config.toml
train_examples = 39062
n_mels = 80
win_length = 400
targets = ["instrument"]
activation = "mish"
stem = "single"
widths = [96, 112, 144]
rnn = "gru"
rnn_layers = 4
gradient_centralization = true
epochs = 3.4
warmup_steps = 60
Rows from block 3, named by matrix and row number. Each number is 128 + 24 x the weight over its row's rms, rounded and kept within 0 to 255. All counts start at 0. Numbers have three digits each. After the name is the row's rms in percent of the matrix's.
# conv: width-5 conv, stride 2 (model.blocks.3.conv.weight, 144x112x5), inputs 38-75, a 5 kernel for each
conv.11 118:146128125122127149220140134132117131148127130123126121125129134135153145149113131123129132132123127124122122129115116094133129132128123128135134131130134123117113106123130123143147134163148133072121125130133128123138128136118133129136139127126075127106132133123149129132132136127115124079127127081126125123123137123128123121121129124107124110125110125127120122132139137119130123134126128125133125126132121124129119133132129130135127118123124123130130124126129128123105119103113068128139125156129228232255255255255255186237225126116130115135132134134128128127126135127124
conv.12 097:131136119126119125131129125116146126123123126129132129125134111126130196214127131134148126125118128101119130126127128126129135132137134130178163160139133133130156135131119084151121132143126129147127128125128124129127130119123122126116122124119123126124107132103132112124157127186130127119122130127126092122174114123128139128125118108130130130124117123086125126136133138134124124124119121134117121125126136126128114127124148127130133111122108120123117125121137134148116146144129128124129123128115126134126104135154128138132113129127132120134133167155248177130117119130123
conv.13 146:129127129129127112124126129124125128131129128124125130133128129127110110125131124133127128129122120123128129124126129127117105126146089133140196151148126113130125125133128123132141123124127119123119120122128125134126216131124129127129126129130132132133125118127127124123114129121126127123126128126132132123125122126215154169199150135140125126113130126106122129130133123127131115128128127119129134127150137128134128143132128133129123132125132127118128097123123123122124124129127125124127136113125129124132128137127126125129121126136133142132130128127116130131129122131120
conv.14 116:102132118130146128121129134127132126127127125075108129121127129127155131133112144122123048129111107124114128132135131134121145106124129121128127131120132113124122141133130141130125122124128130176127119124134122146127131127128129124129112130092110115119108144177165143133134129128127114152132132141124123132129128131123126124127124126120122126112128127127126129116118122103109128125136133128124121126120125127126079120123127118176133164114129120123111127121126126141119122132129122135126125127131215255165255209255255165208167125130125124118129107127120133132122132124131
conv.15 100:112103129134123124136118131126090103108100114120126116122099133139128126154130045127129125172186151124132123132141132131137129110134143153127132135127170207158163190114147127130124128134164255139127131124120109129143129130127128122118123123123086128124127125110126123134124132112121127132111120124133124135125123127125126125130127127123122126120122131118149142108111114125146122123132118111121091121108119115124120109116086126122131131126133133127122164124131118128130114128130127125127137122131132114128128130123121113103121166134106138135127129087133109120123115132117
conv.16 098:129134136127135119135114099110110133130123126126125128128119116105129133129119130117130102142135133126129209144125126139174130133125128136143137144132157144235138146160134136153128120118136126094122115119125128117123078130126119123128133129023129122130045127130103127128101110121117127118118133133133127126096124123125135130131142128124122115125128129127129132101148129127127122134130079130136125131130137138154137138129124107132124123135134128124134125145126131122125126122129130138127179135137117105124125137098102150114126131129135128125123127133130124138135134129147
conv.17 077:120115149133124135130132127130128120135111117114132130127126129197142208178152126130131139115255124168127110139129137144159165106137125114139098097115128128140118129094114117118123150132131129144123119111126115155142138149146138135133134201127114111100118137121137131121130131123124128125122122126115129128142132120131124112122120142085098129116146153151077142127051140106124132135131137135124139114111131121143125178127121135127104127127128133126132132125117117159117130135154102009123137103145127066159130131118122126122127124119123114128150152255133196125145115123180
conv.18 097:153149255129148136130126128142148127130144132142178150185255119126127144125122117116128125111112123000113119134132093124113129129126122079147138145125068092068135132132125163137123133126120119130128141129127139118057072107116150129129131127122129129134191119000100101082182121120125131126131129134118127107111137123116130129133168130150115138131120130134108125131137135124135128126104127129127120127119131117127126119122129160122180142141126120094099133124139100126137134115196149141255139160155125125131123129113122129142126153129132149139128129119122129177133130114134
conv.19 100:125114126101125124117107107142132132132118130133129087124118124120125129109126128115122132138130130135100126119133129124116133107128117131076132113130152135255167218155113128152123127132129126132125126121128129107138117082112130149134132117128126129121126131128130124167137125126137137125165136137130128126118097127133134127113134108132111119126147128129082122127130143123125124134128132135126123147131126111122133093122139127127129118137140127131133128138130124126163125133131131122130160127125127094124119127122123125124133143137126142104095133126125137136142116128123
conv.20 129:134134142135133126155132131128141130125130120130088127120125132115130118145125134141129137124126126133127129128133129132151135124136126128133127145133131134091121064124116127125127123124139127134131127118119126160127128135120128113126130116255255157231170125125126126121104120125093126126130138138131129120088134127137134168150140122131126128132128125129132127122123123122120130126123127128138119165127142126128124129137127126129132128125128129127122124121116126135118124128121107130129122125125131130126163140126110065127128117126169127109097128124124128129125127128160
conv.21 094:117130119114081131112129111118122109109124123127130136130128127133117134127115119118125116127133134132136114134125110128136136129137123124124083120144174255246202255132072150129129118129101112151123126125121132147124130131135132127125158138129157123128132150119112137127135122127121126107136128126114122124117127124123112121126128148135219131125124123126126133109114122097088134125124126137124132140129129126107129123127131132132134134119110129131128107125124123116118117116132122115124123123116121119128123103126130124129119040129111128130127126120127133117135174132142
conv.22 113:123102121126126146129136126131123083117121115131134127125133125130129129123126129129126125127130119102111123122125110097128142140129130127131129134141157166133177152121132078126133129137107122132137120124114125125124129132128114126123125122126124126132128122128129124128129110129138095133114126125138121126129119126127127150157130124115095130107147131135129126130126133129141125124124119125121128113127125142124115138132111120128102110134125126128112134163137139175137125130132123128126124125102131130121128101132134135131128124128124131125122130136122125123126107133107
conv.23 101:240182136126164117107102129122103104114128125255151139167179130118130125133124131125130120132124123133163131133125134125164121126136141125128120132124128124131117184121137143127142095137159111133120132127128129128119110124135132148146115131129130134130130204168141136147128137133126125141133127131131127112139122113171130137125127141140125134136100131129115126135131120144136134136130119127128126128130128124111106125106128113132125112132116127125134128134130125108138134156139141157181178135192120084147128112123107132122135133131117130124136119130133126129131161146131
conv.24 085:171134138138134125121129126119129117122126153129136129129125122128114117121255161129157212116130128126133127129132131126127126124124118120126126127063122130114146133127127126138117223144132132129128128124127137138096116105099214140145252140127130129138133126121123120128133121130076146129129128134135143140125168200135119114124122128121124140136124125112117132108113120139127128130133118133129138134062121146108137113120208145148196142139114110125119113101100101092125124113107125123085116107129073124132126130113124122125125126137126127127128117126127137123117128118124
conv.25 087:190193149133130103123132108117172130128130134147171161141215076139131065120123130131125129135149140129129118109104123133142137182147161127120096112127119118031108122134136130124132124126119124118128089135133130132146149131159107122132126131128131127129119160157137144158123132127129133125121124126129119126085130138112109127127117147097121113121130140090121127125156135126141123096138133126120124127125147130126129107128131124135131120125117126086120125115117127128123145151129142129129132213126132139139124159127133129128130082070121102132123121125144125121109121117126
conv.26 101:116128128107122104113113132134163119109135142137129132127136131129132118139128126144104133157130122122129128116118126129127130105128125123120135146126128136132124135127140129134129130138134128000122129135120127122128140125128123132160127137083056123121140133151128177131110121127125132129135130128128135137129144084134255188249140118113107099128132119132129122112120109112086132128139113134125132130132145137126136137255134129127139116102131122113120138144134132107141124137062114112125116125129127126115127108092127136138129131114122125123145110129144135124117101121110
conv.27 110:129129131128131127122130127112129114128135127173129140136127139135129137130117149161139132129125131125125130110122132131117132123101130129133137132135135127132127132103125135128120163126129130131125136133129104129112111118134124125134121129111121128125126132130165146142125127123107129129123125128127130129127136131095103101094070155169177123151115126101118124133130133126108136128065124129127127114135131139133120119129127129129130124146120129135181255000129157151130141136159128123120116127120132132126122122127116122142134129138139129196097135130123126146130129142131
conv.28 145:124126129127118130133129130127128127118134129127127132130125127117134127136130132130134129121126127127127141125125136131129126132139157157157255175192117130125110121123122095131127127133121131119130129127120121138124149137125127127131126128128119133127131127124124126123144161143138146108141130131127035123107127128117129120129126125125126119126123126124132137129127117128132126121112127128093124124118127129117118115122125123117126116127129119129118124123126128110127131088109127140139133146128124128131131128125127128122133139126128128134126109118129128130127129128126
conv.29 102:116106115097044121087124128126126133119126123128116129142135128128124123124128121133129115124134128121116141125133130132129125134131120134129144129124129123116125129133123150124125132133151130133149140141185181135117133127130141127122126129130128117126114119126130125126126131133132125123131131126129120127136124111128123126147127084117125130130127123132127128141155132138255129123120153131129124131107132128118128134121127122106121116126143122135132126127112116120139131129140181139134144145232134130123113133131131132164126126125085139129136111167111128112141128134134
conv.30 079:121068125135115125000122118111110134127134127137129126133128126174124113103131136181174149098120124103111123127116083136118122125137124130121107102120114132127164122117000132134142126125115130137121128130125132128126118077018139132186255160122074133134094151118135129145124130125132146129152139141122132186176131178116124128128124140111126129114133141122141130131119121147135121136139118130122124129128129190128137180171160098148150116128135169134146120119162114134139115124128130125129132153145128118065124130125164121124121125126123132122125129150079121089133134132123
conv.31 096:167096121135168128104113130125132126131126137171130127150149129135118126128127130133124124129137135121121142133134146127126119133122128117128128121125126149118094126125133115132130124135136104129132115124132122117124126117121125123130136135141130152129131119122053140152131134130130136127129128125132154117122111120126128129125129125114124141100121128137121123113125115129134135159141135136116135130111116124110126132121124130100122122135129132124129135130127118124239129162150144117113082134127131126129140127144126132128156133134130119135123129126120124111125125127113
conv.32 090:134116135087108127112118122126123114128131120127136132163125202141135184193121139125123131107116128119125130112120133126130126128134131026127117124125123125111126152129119124151131142156134129150131128100126131126131129131122128142148126132118123099111128142148168134140123126155114124207126124109136122132128132125132128129127138132118077110050121101096127122121130127124111111119118129128112118125135106255135255158255127133126128119117123133124124122124123133134148117124105122146170255170137168132128130133128123125099110138130123134144135134129137133128126145108128
conv.33 093:127129114159132138129128121118142121135130122126128167125089108130119128126139123118139128180139126195136132129134120127171128141128127128124127121126131122124130132143133132121124141115127006129127130135124121134131133129127124128125130115133116127132123125123146147209130118080132135120137126135128123097091127124132124138127128067052107121115137175168157148255132153136129134152139157196175138131132198089108057120123119126131135123153143125185130135135124133128107134138126137124131126131163122126129126115096123122121123132122126118169123120103125119141216127158203
conv.34 095:127147137133255130134148119126139129129127125128127133143122134128155112101135131153125130132129128127126134128127130114132135121128121112121128159000155125124128112129122121143132122143124111138128121129124116080119122112121182143136130150130121128141121126130149126116128150133128123138130147135149130131138128135132139125121137128119119079109097129120097127105107104107119125127132102125118100120129125117112128109131118123150157131129183100137127135131169128130122134139125127120095106133130130127144120109108127119116124117093121122126134128108131126126128110126128
conv.35 082:122126122083119120131120114130130124128052144127117121121130108120149119104131138137126122155121182134188124131131132126136131128148145128169124122126089111080128103135127130132137124126125149125146121130135128107133128146137128123121135130150129134153151135127125130121136141123160161081127117110128121127124150123118130143111143149131134097124168221134152141126132124115114136125141162136126129138128192128107000134127123138136133129121122128134115121118116155129115197132134139125114119127125094123137122127134128093105133134139129124132143133186127120195138149151163
conv.36 101:129100128132123117111120120111131130133137126110129133127126119127123131129127139127136128127131127127125119125132132094130136128132132159144133206205128128192128127140134122133124139142127133125122120112128111132131096121134110126104121119133126123128126129129135169127144153106178140123131253142132133130133127113133139134117129132167155201128126126122120129137120129131136130124134118125134123132170154116090080129095127103132123123129128128130137127124107123126147128124122117134126133132128127117128116102132132128129119132137147131134099127127129116138131130125118
conv.37 091:125139131130122125128124127127123125130132139131000128125127127117125091126129125126135130115111129128150123127128255129130144133116149135171157163135128129127111125123121122113125139125104124138124117139127130025110126131133128129126135125133147128142138060136133123127125118069162130150090132132128125123132148113131133150136131128114103117149141139131124127116133119110126124128128123126121064130123137129126123128139092107126126132137125114130126118142120125114120118130110124134108116126127129123129108137150127103122128090120149141130115138129125124135142134117119
conv.38 144:121126126121125120124126125120111126094124137122125124126128126132126129127122119133124131130132133129131128137122121125121125127122136133128125126127124125127130129128127153138127129130115120178143130139126125132135129180129124129115125104126134129123127132130120110125121123130140128130130130125135134127129126123085118126119124122126116130127128125123125127116114114136121129127129120131132132152164128134129137147131128135130131129133128121146128115124113114124146128125124131122132127125127183138255183255255143255160255116122139138128124129120130126124131117131133
conv.39 093:127120119123125125121135102141125120125128131140126143130131127114122139145135120134107134139144122118125120117124131136130129125113126119135121129123122119131128103081116106127117136097129127108130136150162167121154122131113117140126114035125136140130124137140130115132148112129123121145119128120130122131098104127121121124121119125135118123133144123144160122118125123126122116138125133129128131118126118135121062130131129131137125179120130130130129114126123118122125130128128109138168139129131114130126093132135133129037127193122114016133120128253125129116128124123121
conv.40 109:118126120119125137093131125123100136121135111142124117122134128168145128134118118126075123190129129127131134133134134132125126138107124125138102143137119099126133128124128155142132140119130128143125124000049122133185117130118155135159115111133122141127092124121143134131131130126141145145127135124121117127117114125127131130134131126133140127129153141151127152118133161125130150177124144155132153167144138121123122132130138129132142127121203128131122138127134123087124135126201081135122112125095131130122131125132108133129114136129109121132132133123128125160144150137142
conv.41 088:123119125122123125130127124129134132146133148113127131115120113121134196129116133138110081166132135128135142135130146242126127126109129139124121116130123102121122135122130133132123136122125125125138130125121127121127125130137135131129126127126126130142124127138127127111098157140122130173130145150128118122095134128127134134123089161144130171153130108140126178126114133139126124134121132123126129125130135123115070103127128132131125121141187152234142233146159143191124138128122136123132120126120068118130121143100124125128134133149127133143129134124120124101089130038103
conv.42 119:129125129126116132134119130143129124122116075130129128087128132146141130136123163125136129123123121129130125123128117126165144120126129177131148182141135127121123123118101131118130119120129090101136127124123132144149135119132126129120122128131127131129141131134134134128102139134140128230115129128164094120134126129114087074113117126125128129130124127122127124123125121128131130145135128129183133127128136121127125126128120127128131119122128126127128121124129126127136131126131134131139143128136132129128133125122126128128119136157142149132144125126112123124127126130121
conv.43 083:125130102130111120139143132128115124123140139122128138130127255158147163136119143102105098124129116126150119136124158121127138129126123135125132130121129121128120095134127101131111134126131127129121128123123122150145138141162126096101125118168122143126125132132124126126123115128131130121126114125122118132107087115118130148127131135136146128124127130137131120132214126133149143089124133137116120124127133116122122117115125124120146122131132127092115133129136126129117132150144135190129187134205000172166124129170135180130183130123108128136141139237153213128136143147107
conv.44 085:117128129121115148128117156126180166162141255124146139177135097127127125138149214121131124123101126122125114127153178128124123124129117131152137120130124132130129107118126128129131126119134113125143133123123119128111145129127131125201122124129127091127095116131138113120130117126118148154129135123128137125133114124114146138129134145130131162148146139122172126123136111127129151146123128126120134162142140121123122135126117106118135139124116169167127137138145181158136120150123105128129131124107123114114125118124140128137129160136135131157164130125146142116140121143130
conv.45 099:114126125127123115124128129135129133138135130134108129130135130092131122142129140124133140123127136121091108000125127101129133138130128128128118123125125134133123124128132125130123127125127140125093126122134127130119128118131132140111125139132127120127156078141117125130101123120122103136135123138111127139146127131139148148184134135131128127134124125126128123123110142125131124110122120113114134156130133132131132126133128109127130131116130131130125131129101121113156129136134158125125117127124084134130124126128119118126126197126135128122126131123105122136110125130132
conv.46 084:173255163145134126056000126135124103137130106142157168134138124118121122116123083138132130134128140137135061120089127120122120119108131112140130086114124133131128083168134196158132099147114133133122114019123133126141131137146125118121123123121127110127126131135161130148129124120124096121116163127129123129126127123125140122120118133133130185141054088128131126107125155127150132133142131135127125061110102129116133117135126137130129134126128093134139113125099110132134145136163153121118098115125128128126123137138131132131128102128118124115155130116134117127119121139143
conv.47 158:126127128129129097128124121113135129127143133138137167137142149126134128123126127125127110126131143130132131133124154143109127127123120122119130125128126121127127125130108133125122122146129133131123124123130124134129127117126122118126124121132126127121122127126122124118123133149131130134127127127115130128132126130166139142138158105126100127133217130129135134141141128255131143131128129132127110127125127131128126123126150162129148132124124127136126135130129127128119104125108126137145128128134126129127126126125119122124128124113124128115128125123128120125130123129121
conv.48 082:143131154201142130110123131108124133132113126142126126131151124129125128121135087061135107084118123123125141113129099123112107091107125093130134116128130126133125114118156138129212119147126123131125128106122122119133121134127165139129108134130135192128131136146132135156176141105130150136140133128142125095160183128134130131129126142133118138182131118113131125128148138119117131124126120153117120134121120128126113122125123129214128255123124119116116134173112135141130132066129143132123130128120125130126115087130114114131112128153153112088091120114137102132129122130118
conv.49 092:121129119127127255234173135157133116111126126128116133112135137136130132127097122125133124126127123110129131129128125127160126119146128128117086119134127136127121129179162135128140118127128122127136134128131135136131114122255075124122125130124126129125117121125130131154140145129132127132129128118121128122125130128122131127136142153143131128139134123112124128139144162132192119068122127126100147128122118132135221132172132135131127115129151132125129123130116140126141131128128129150121110142117131125131162107123117128074082119127126129118119130122127119087128100122157
conv.50 100:141170196141138132118134124133126125124094204132131130124133127118138124129131129128130137109126134129118131133123117095128152131130133126129123130127130120111130126130135122123127169128128140130122126136133107126130128124128127132131129128128099121104121123228124183128136102129125127161129131128126131134106125126130134145158172127130131111144124129126130128149120116133124122127127128114126127124133123134134132148140098130123111130098045122128117106115135128127229152195150130127123121129144134094117119130070123063123115126130074068115125140114127123132129127130100
conv.51 082:126060148129125134121126117123146123178135134135142130122112123141133132130117132152154220124095126106124126127127123142131131142122124067113110118101129124125131126126134181124137130125095144119121122129131117126137155133096255141150147146112130122126113126126130134098122125105135090127128117131130206115144129134141140138173123113133118111130134119131134099132114103112123120127126118130126120126120116138167139195129113119126120117123141115139150101131130125131118144136146135134127118096122121122129122130174110121111082165111129131252040130128091154125131110128123
conv.52 106:128130123126127168175168198209125118127120128126121130136120128128121128142132127108118113130129124128118120125124118127137231126139172124087126059104126118121112121141132132134145115122121128123132138104130121141235188150182135122128119093126065126128136127127126213129123131167132142129125123121129128129126130128130126129127134133131132121130132129130119124129124144129141129129120123124122121131134120118119082123000106127138149127118128119130139126126123104122126127118049128124101124127116125123129127133123125112118120135124126120120129123122117119128119126117126
conv.53 084:122120130129130106124117131111123126136126130111125090115117125128131123123139141143119131166119000115125128123122128135128121110120127107127129097117132119117138135123148123124129129129071126134134156123141139128125115121126255160255178141125117114122129137128143121140132146130125134221134151220100144139143144148130124128118131130143123128131141123126129132107118146100135119131128116122120127132121133133149134142129134170188152135132157139157147140124151130122102139115112137116126108169131127126120112121134129144136128146129171133125091135131127125129122130129137
conv.54 110:122128140129123128152131153129130129131213127129112120120130135136159127141133133118129126132136129135134177140142142166153132123125131136127133128130120131123125121127141143132139087132123117132130131128131121144128131128080111113101123114128128109129103129121131128131127126138149125115125121137123123122125126131126126127125141137150141124168126123128140136117127129128120121128128132125134139133131133121131130139136138145132131134134155140255144207255101155255136130132133142118142126117152118123129104117138142135127120143136202137141143114120125128121125123122115
conv.55 082:255218123219136123117129123125127135112134129137146126224132116130141141140119134146150113128127082104118105123112138132127122174125119136098115095122130129149135000126127133135125128075124137125157140126131137116124107133127128154129126137135128131119132153127160138138138129131126131130113119100124128107146118135135127126141139120113122128135131119127124123138115124126133131126129129111148025125139126106128126114140142111126135128131124120122129120129134122112119134131122167120121133119115114185125131139111104134128116127190117130164111120099129134130127117127149
conv.56 095:115122128119129125128124110135126122076126124130133132129123122132255129132127254124133190124086125140136121130131126141121115131115126133126134112093131139130114130132131131132126132132145140142122145112126133123129119138115132145143134143099160121134124124141162125124132119090127133121124147124091124135129083124130145142128131120120117120127128127128123123153135143132141125133138132123097138134142134136127071123132121124188124056126165130132129137136127132126132127135139142144123144124155255134137137190157142166147152137123108136130135129139132141132238093000120
conv.57 084:159133130152138095124124101126120135124132111137170162217131107126112107120084135123123128120131125097131125126135130120111023087118139011120078131122124124126124129123125126121122120136121123123138125128125130187132134121096121122105122127132115108128116134129143133134110118101124128084126134121118131122137125104145132127040091067141131132125133128144186146075124123163132146140143131135132128138127123130122088125121116128121121127117082132131108124128118123124149162172146255130139146124143111122123127135129148132147118124135126123127125137123123132130132139148131
conv.58 079:124121134125131142128149182143127132154120123139126123123106121126135135131133137175130142127128124133107111128128147138127140133144158154131138085155120176129122138155127132171130112140128131137126127128124124135141098135163123115121129144111124124127120118126124189116122144132148135130124131100123141126134137157148000086122136114119151139125122113127138129130128122174134115131132130123112137115128129135066126131153130140151123126114140117130139130134125121126167151114128128116156111125079125128124133120124147120125125106117128133112160149129255181134121135171130
conv.59 087:155133128114154114129134133131132113126129128182128187137138123126127110116133121138139135145132072121123130120103108129123101112125115121116131108139131130132128127133130152110134187132138134126126063106140134124117123119115129102171124097121134130127132153131129142124124112132127132130128126091114132105116122113148141146157135124129124115147120052127115132132128126128130113119119128107133142142126148092143123125123129128127134174134090126095124133122125124109209135131117123131125247124124121136119128129140155175096121125129102125140125145119100134134135137134136
conv.60 089:142255195159141155120149131123144127134121123121127168127130129120131099134093158124129205119119131133110131196138142140120129124135121129129089126122126095124137094167128136149200133112127125141116124167127117138121120134123125122123141128105189146129122145130091148116134119124124123139111139138144124125170104137159129131130138138123134140127135120118132124130127128129133125130150165140131137138130126055131123123108133117124130129113143122128143131123123178126128137174153131128126139128088139123136131131129127116128127122123118117122129126131125128125234127132164
conv.61 092:123124129127126129134132148138141129130121118132117134131051126151129132134130119121122125130119134122129131126141151113141115124138118124125133127141127120126130126134111105116121131119120126128137129180139135117123143114126129129134150135113135127125126120130136135130136034130103113104120139122138127128137127132133095131126123119118080057115112129134124134153147131130130128138132129135122128144112128107085128118002132123119131129122125159140130156135115127125127128131136120127119133131157124126121122121127104127083121130131127130124078136129127109125127139129119
conv.62 073:126133116122129133127129120171135127129129130118128120128129118134123123129134181168140182136119112128125133131129142130127126112126072125106127129130124117125113123118089122120126133144139129141116060127124109116123123131130153187161136159117137116130121130136123129130129136119125099176139133120145155163146156148153136149159150069131084125124112045117120099125131127140120138131135129104131076100069120110120119129066178163151165149127126126132128121121123117141125113114114122124170125126125143122122134127149139139141135121157152134136101127133116127141122128122134
conv.63 100:114132117135133202150186198255126125123155117156183079155230132135102131188131137123121126121127126118128122124123128116184172127132135133123101120112119133130124107132130133130129139112106133128133118135131217142148136223144127028083124119112125122124108137113115093121134149112124126120124127124129132127128122135136142132154139129125185125131136132129120148135155131149149126130132155127115128132135116138080125124142156119125126129141147120098129108104130122126134149114173128109119086000139132137127125125125027081103134124120126124120128126133124123133081131131126
conv.64 090:126114124126133127106125113117131133133134120134123102112121134126158171143138128152144126111118139133135127123143127125098132134133176132125126129115122125116128123128133168154125134146163167134135125131143123131136134121123129110127126136131128132091115124141116119128078131116122116129117128129132123129119124127131128128117122127144127114126129128120133138124120121127126125126125113115128128128127126137134132121128121153140133131120132132106127127127146130133147112124165125130123114074137132065166104088123111122127117117133105106123145255157151164124124128125119
conv.65 120:126131125134142179125124129121121124120126134127139120127121125131128127125119129126151121135166137165146136120126129130133136130123130118143135129129132136134117127097129129140131127122128123120211163131129122121125127134135126119125121131132123126125123120129128123130123128123124130123122127129123125112126127137132129134188147129121126131111169141148121125158139133160144126125120127115137136145142131128101131112140129136115082136140109124123126123128127128131127117122130135142133140134133124124132128126129135131149125118126124123122117058131125119103103101123114
conv.66 164:130121127125128203171163161154125124124097112130132128130128126127129127114126119122130125125124130123130127127120126135132137131124130136130132126126125128130120125138136136140138125127126119124128126128132131152153143137152132129126126128129128128122124129131132131147168131119136133129126127126126142127123125126129134134138123122126126127116128127129133130111132126139129128116127126126140126123125128000000000012094131128127122129129139126130129124120123128126172140162137131132129124092126123129127127128126127128129127129129127131171129128130126116129125129129125
conv.67 113:126125125140136127129132125132129141130117139119126128123127128111132129127127122118094119128134130133145127128129135124135138127109121113131131125130126127122127126162131123131134144129122125130123098129129125096133127089113128130180138137255179162131207134093102132106126140127120111132150129130137116124109119131148130089124142127105123101048172144140135159128127127098111126107129124096144138159142115138154130140135105128120135119130129113115132126131128126128129125123130118112126111145057129129132122115097124125129120125123127117126115129131124122131130132131129
conv.68 079:116138143135119114128140133119123131121128130126135137124115181131154111115125140128123128168142118125155112124133123089109119131133124143162138105124127134161122131119099130142123132128115138130176159149153164123157117138136130119131000120133116185162131122138087126104127138110119130117126129136143130131123121107120139133105141145127118122115069122110089131090134115116131137123123106120147132126125130121125136119124133090138133180112121123135129132127136128128118139126133166140146126111138135126124159117120135104135116101129125118118049127129113131127113129128127
conv.69 095:113122103127125126130122134111123103130175129105128123107116114127127132122114126127104100118119133129099127109119130120131129130151131144135129131131116111112127133132112123120066129130130119133150136136135136137132130131128130131119132113064096122126126189123128128123123104114132116148087123122119120101122117090131203082150153130127138169134128125126097139128123132132124105115147117125125127120126128143168129198163126133141113112136129138132142125141132191134136177118137132122123153136122132109133120147153128132135126129142144131127148140121127134144130127135115
conv.70 085:122146107100123119138128123116129131126123140134124134128126133093132128136124130125137125143136139139158129128138133131128131129128142140105128129128131118124255125137092107129113126121132142130161153156146209121124145124077119121132136113132134135105122119132128130129126122131134123113132126134129126128127121120128130112000120129101132129121133150157160130135122134123115122117126098131126129123150128144139116137134142111132132121128129124133121124110122161162102109128099124155112112219115121101121114092122132107131112125119129096106114111152140132121130116040114
conv.71 093:127131057106117000112107116121130117124123132137128136130124125121102116122123127092117117139122142137124131126118127125141122156137119160191205114155135124126107118129085124123126133127135129142116089106123073125150114128131144139127124141130135139138211127126124114124147127128122157130134130119123129128133129029138120123125128128122118058128124123127123099120120126129072134132128125127107112143142124126124131084143131130122126133126130130129119116111125122130132123156130134118140131133142236146128126227144158132176150142141137125120119120131125131127124127125120
conv.72 088:110125102120118127093127131125130133127135130124115123123138132130109131130118124137127134126045126129127130131099134129165138255148153131122133122128207166137136161116162140133133148131135124153125128119125130124120148137131138113130125152125107129117123130121120121123112134130146132124113123129130116126125107128132124126133127136109123105128123115118072123122125124130133120122138127112122122126117130155114132137129122139129111118143143130128131153129121143117111137124108117129128139125128120130117134099126122044124124129127163128136138144133106093125123137099131
conv.73 096:117112122121129138121133124127118105121128127124121114126130137124138131134127131132130126129113149140136126130123111132108138128145128133116126125131127132126123130140120121134134059111186126130122144128130105134130126096124131115116145120130137095117131144154128127123131110124121124129121155131137122129129099129101135135134150128107124130131217164146175188126136127153110153124133156155130165133140187129126129125128120139131127129130132125085126129134130123127131129116123056135140131119127141132124115128126108116117119131128112133127123134125126127215145132186152
conv.74 084:125137108118110124131077130131161127113137145128133132122126139155153137201187140132141156146151123130099140123115123129057132133087123131122125123162118122126125128130132222117126112159128140151133130143129136132139126147128157132152131133118130124140134123151128127155115120127141125117129115114144118117120120129138118129137093143134132133149124117121104121129128146129131132096127139142107131124119120127134125157255104132126124125114128068124134127132122129098114022134124116118118129131105150126102127141113128125100153122090104118081145248129191149131133152122121
conv.75 098:114136120148165138122124255127083147129110121130128124114129131090149134131130127128126125099145128132111188129133124131146130095123123131123128150139126129102129130146138130133123140139105133128184136131144138108139116136118127127019050146138130135132130110125125120130124120111132133152132132127137116122127127122189138132130132129134126128120131124132158127102162125130093123124126134127126131130125133168138113250141126124126158128125131128125122118127125119136124131099119141136127138129129133121130124118120115108129125125127130112126124130132136127195128106126123
conv.76 143:129125121128125124122124129117130133131128130132130129130132151129120131132128127141127128154103122116116141127129130125138124124107125125129121126134130132130131129146129127135141125132127000129127121134123131131129132170137129130113110125123145128126128129129117131128117115121116113128117126131126130139126130130223135170128137112118126117126123196215132142133124103129130130138130123129120129119097110126118125123124130119143130131117128129121124123127125125130167099127123116130127124133129125123129066129124127110120115132130137131130128147129127130142129109114137
conv.77 076:127125124185127150137147137123124114117123120133176104125119143122126129125183136131183163127141099132092127141123126134096120152129124131094138109136207129173137110145130134161129126130131142122129136123134135123134131101133128127125143127133171063132133155184150131122133123136143140130142184138145192121197143121127129141129130146123147122133146129124131127104123133143121121125128128129132136131132134123133118130120120174136131147148124125137124093123128122121121124110136115124124126121082125123123126117128128112134127128134161126152094134129181133131125142170126
conv.78 104:123109115129128128123105118131252153211172182122117128134129226142122151127108126126126131185180145141215168255156144153121122127138123124133149125099117095107122131136127124101118125141121132129121121111126136147126130131138128127125141128117133124120130126123123133127125124094128124122127130125129121118133126137110111128124121150185170194145128128118123117097101123126125123136137130132139134117135136130124128124124130122157132132181131255132153238198202137169133134089126130131122122120110120128069117126131125130135131146143131174176132125130128128080123126128115
conv.79 100:131129125134113117127121130125130128122130138129107127081116107143124128121129130129129134136125139163136139136177174139134127123134122135119131129127123125132129154129129135124200127129134141130106124120117118122128115129123125116119124112133119123123116123123118133131143120137128136128117120131136122132131128128128116123126118134125172137136133151135174162132127130142153133133155141143124143117144147129108141130121136128128132124128119118117094129117116094124124132120129115133150238128164255197255255183255255147166206141128133126141105172217136122130130139133186
conv.80 099:133104127133138081121121091135130129132122131120108121124121108128125118131131144113127130131130129022127122104123124125140137143132148134115128125119179164203239255125126139122134125127134135129125124122124100122159124125130137124129120126127122140128125121128125123129125133097128140130119124128129110122000108103094122127084125109141119128131127130109127117129134134128121114128127126142130124127119122133128130122142123130203137127124118149125123092121077128131135134152131131121132129177142131116118124131122127129127128131128128134130131126131112132124123126123125
conv.81 118:130125127138126133127127120120142137142130139123124106132102126143111128140129127138124126121141146126120125130117119120134127138160170127116125128125122130128126124139126124128128143134184183226134128127143128129135128130150128131128126121129129133096128130108126138128128120132129117129126137121117127129128132131144130120138136108124127125115124160128134128132130130132119126126123122119132124127128126145121128130124139115106128128126124131126128124121109125125126130142127151131135110131128126128135133127126128130126132124132122137100209130177151232120129118117134
conv.82 103:126083129123112185159165128139129117123128148125134139130123105103132116127132127123128127143100134138119110140112126117143132144152150136134129128126124120122127123131160141194132125131117123121117123115114054173148135153177128125124130179130121127129128097125129122124141181128134132107120129121122129129110130124133127129126136131130118134128132130128130123153133127123118129133129125129127120121107127133122124144130118117128124119195151126147142129104122121126134090116115133135131138143132121128112122124130126125129128125120074129130134132128134132116129114129124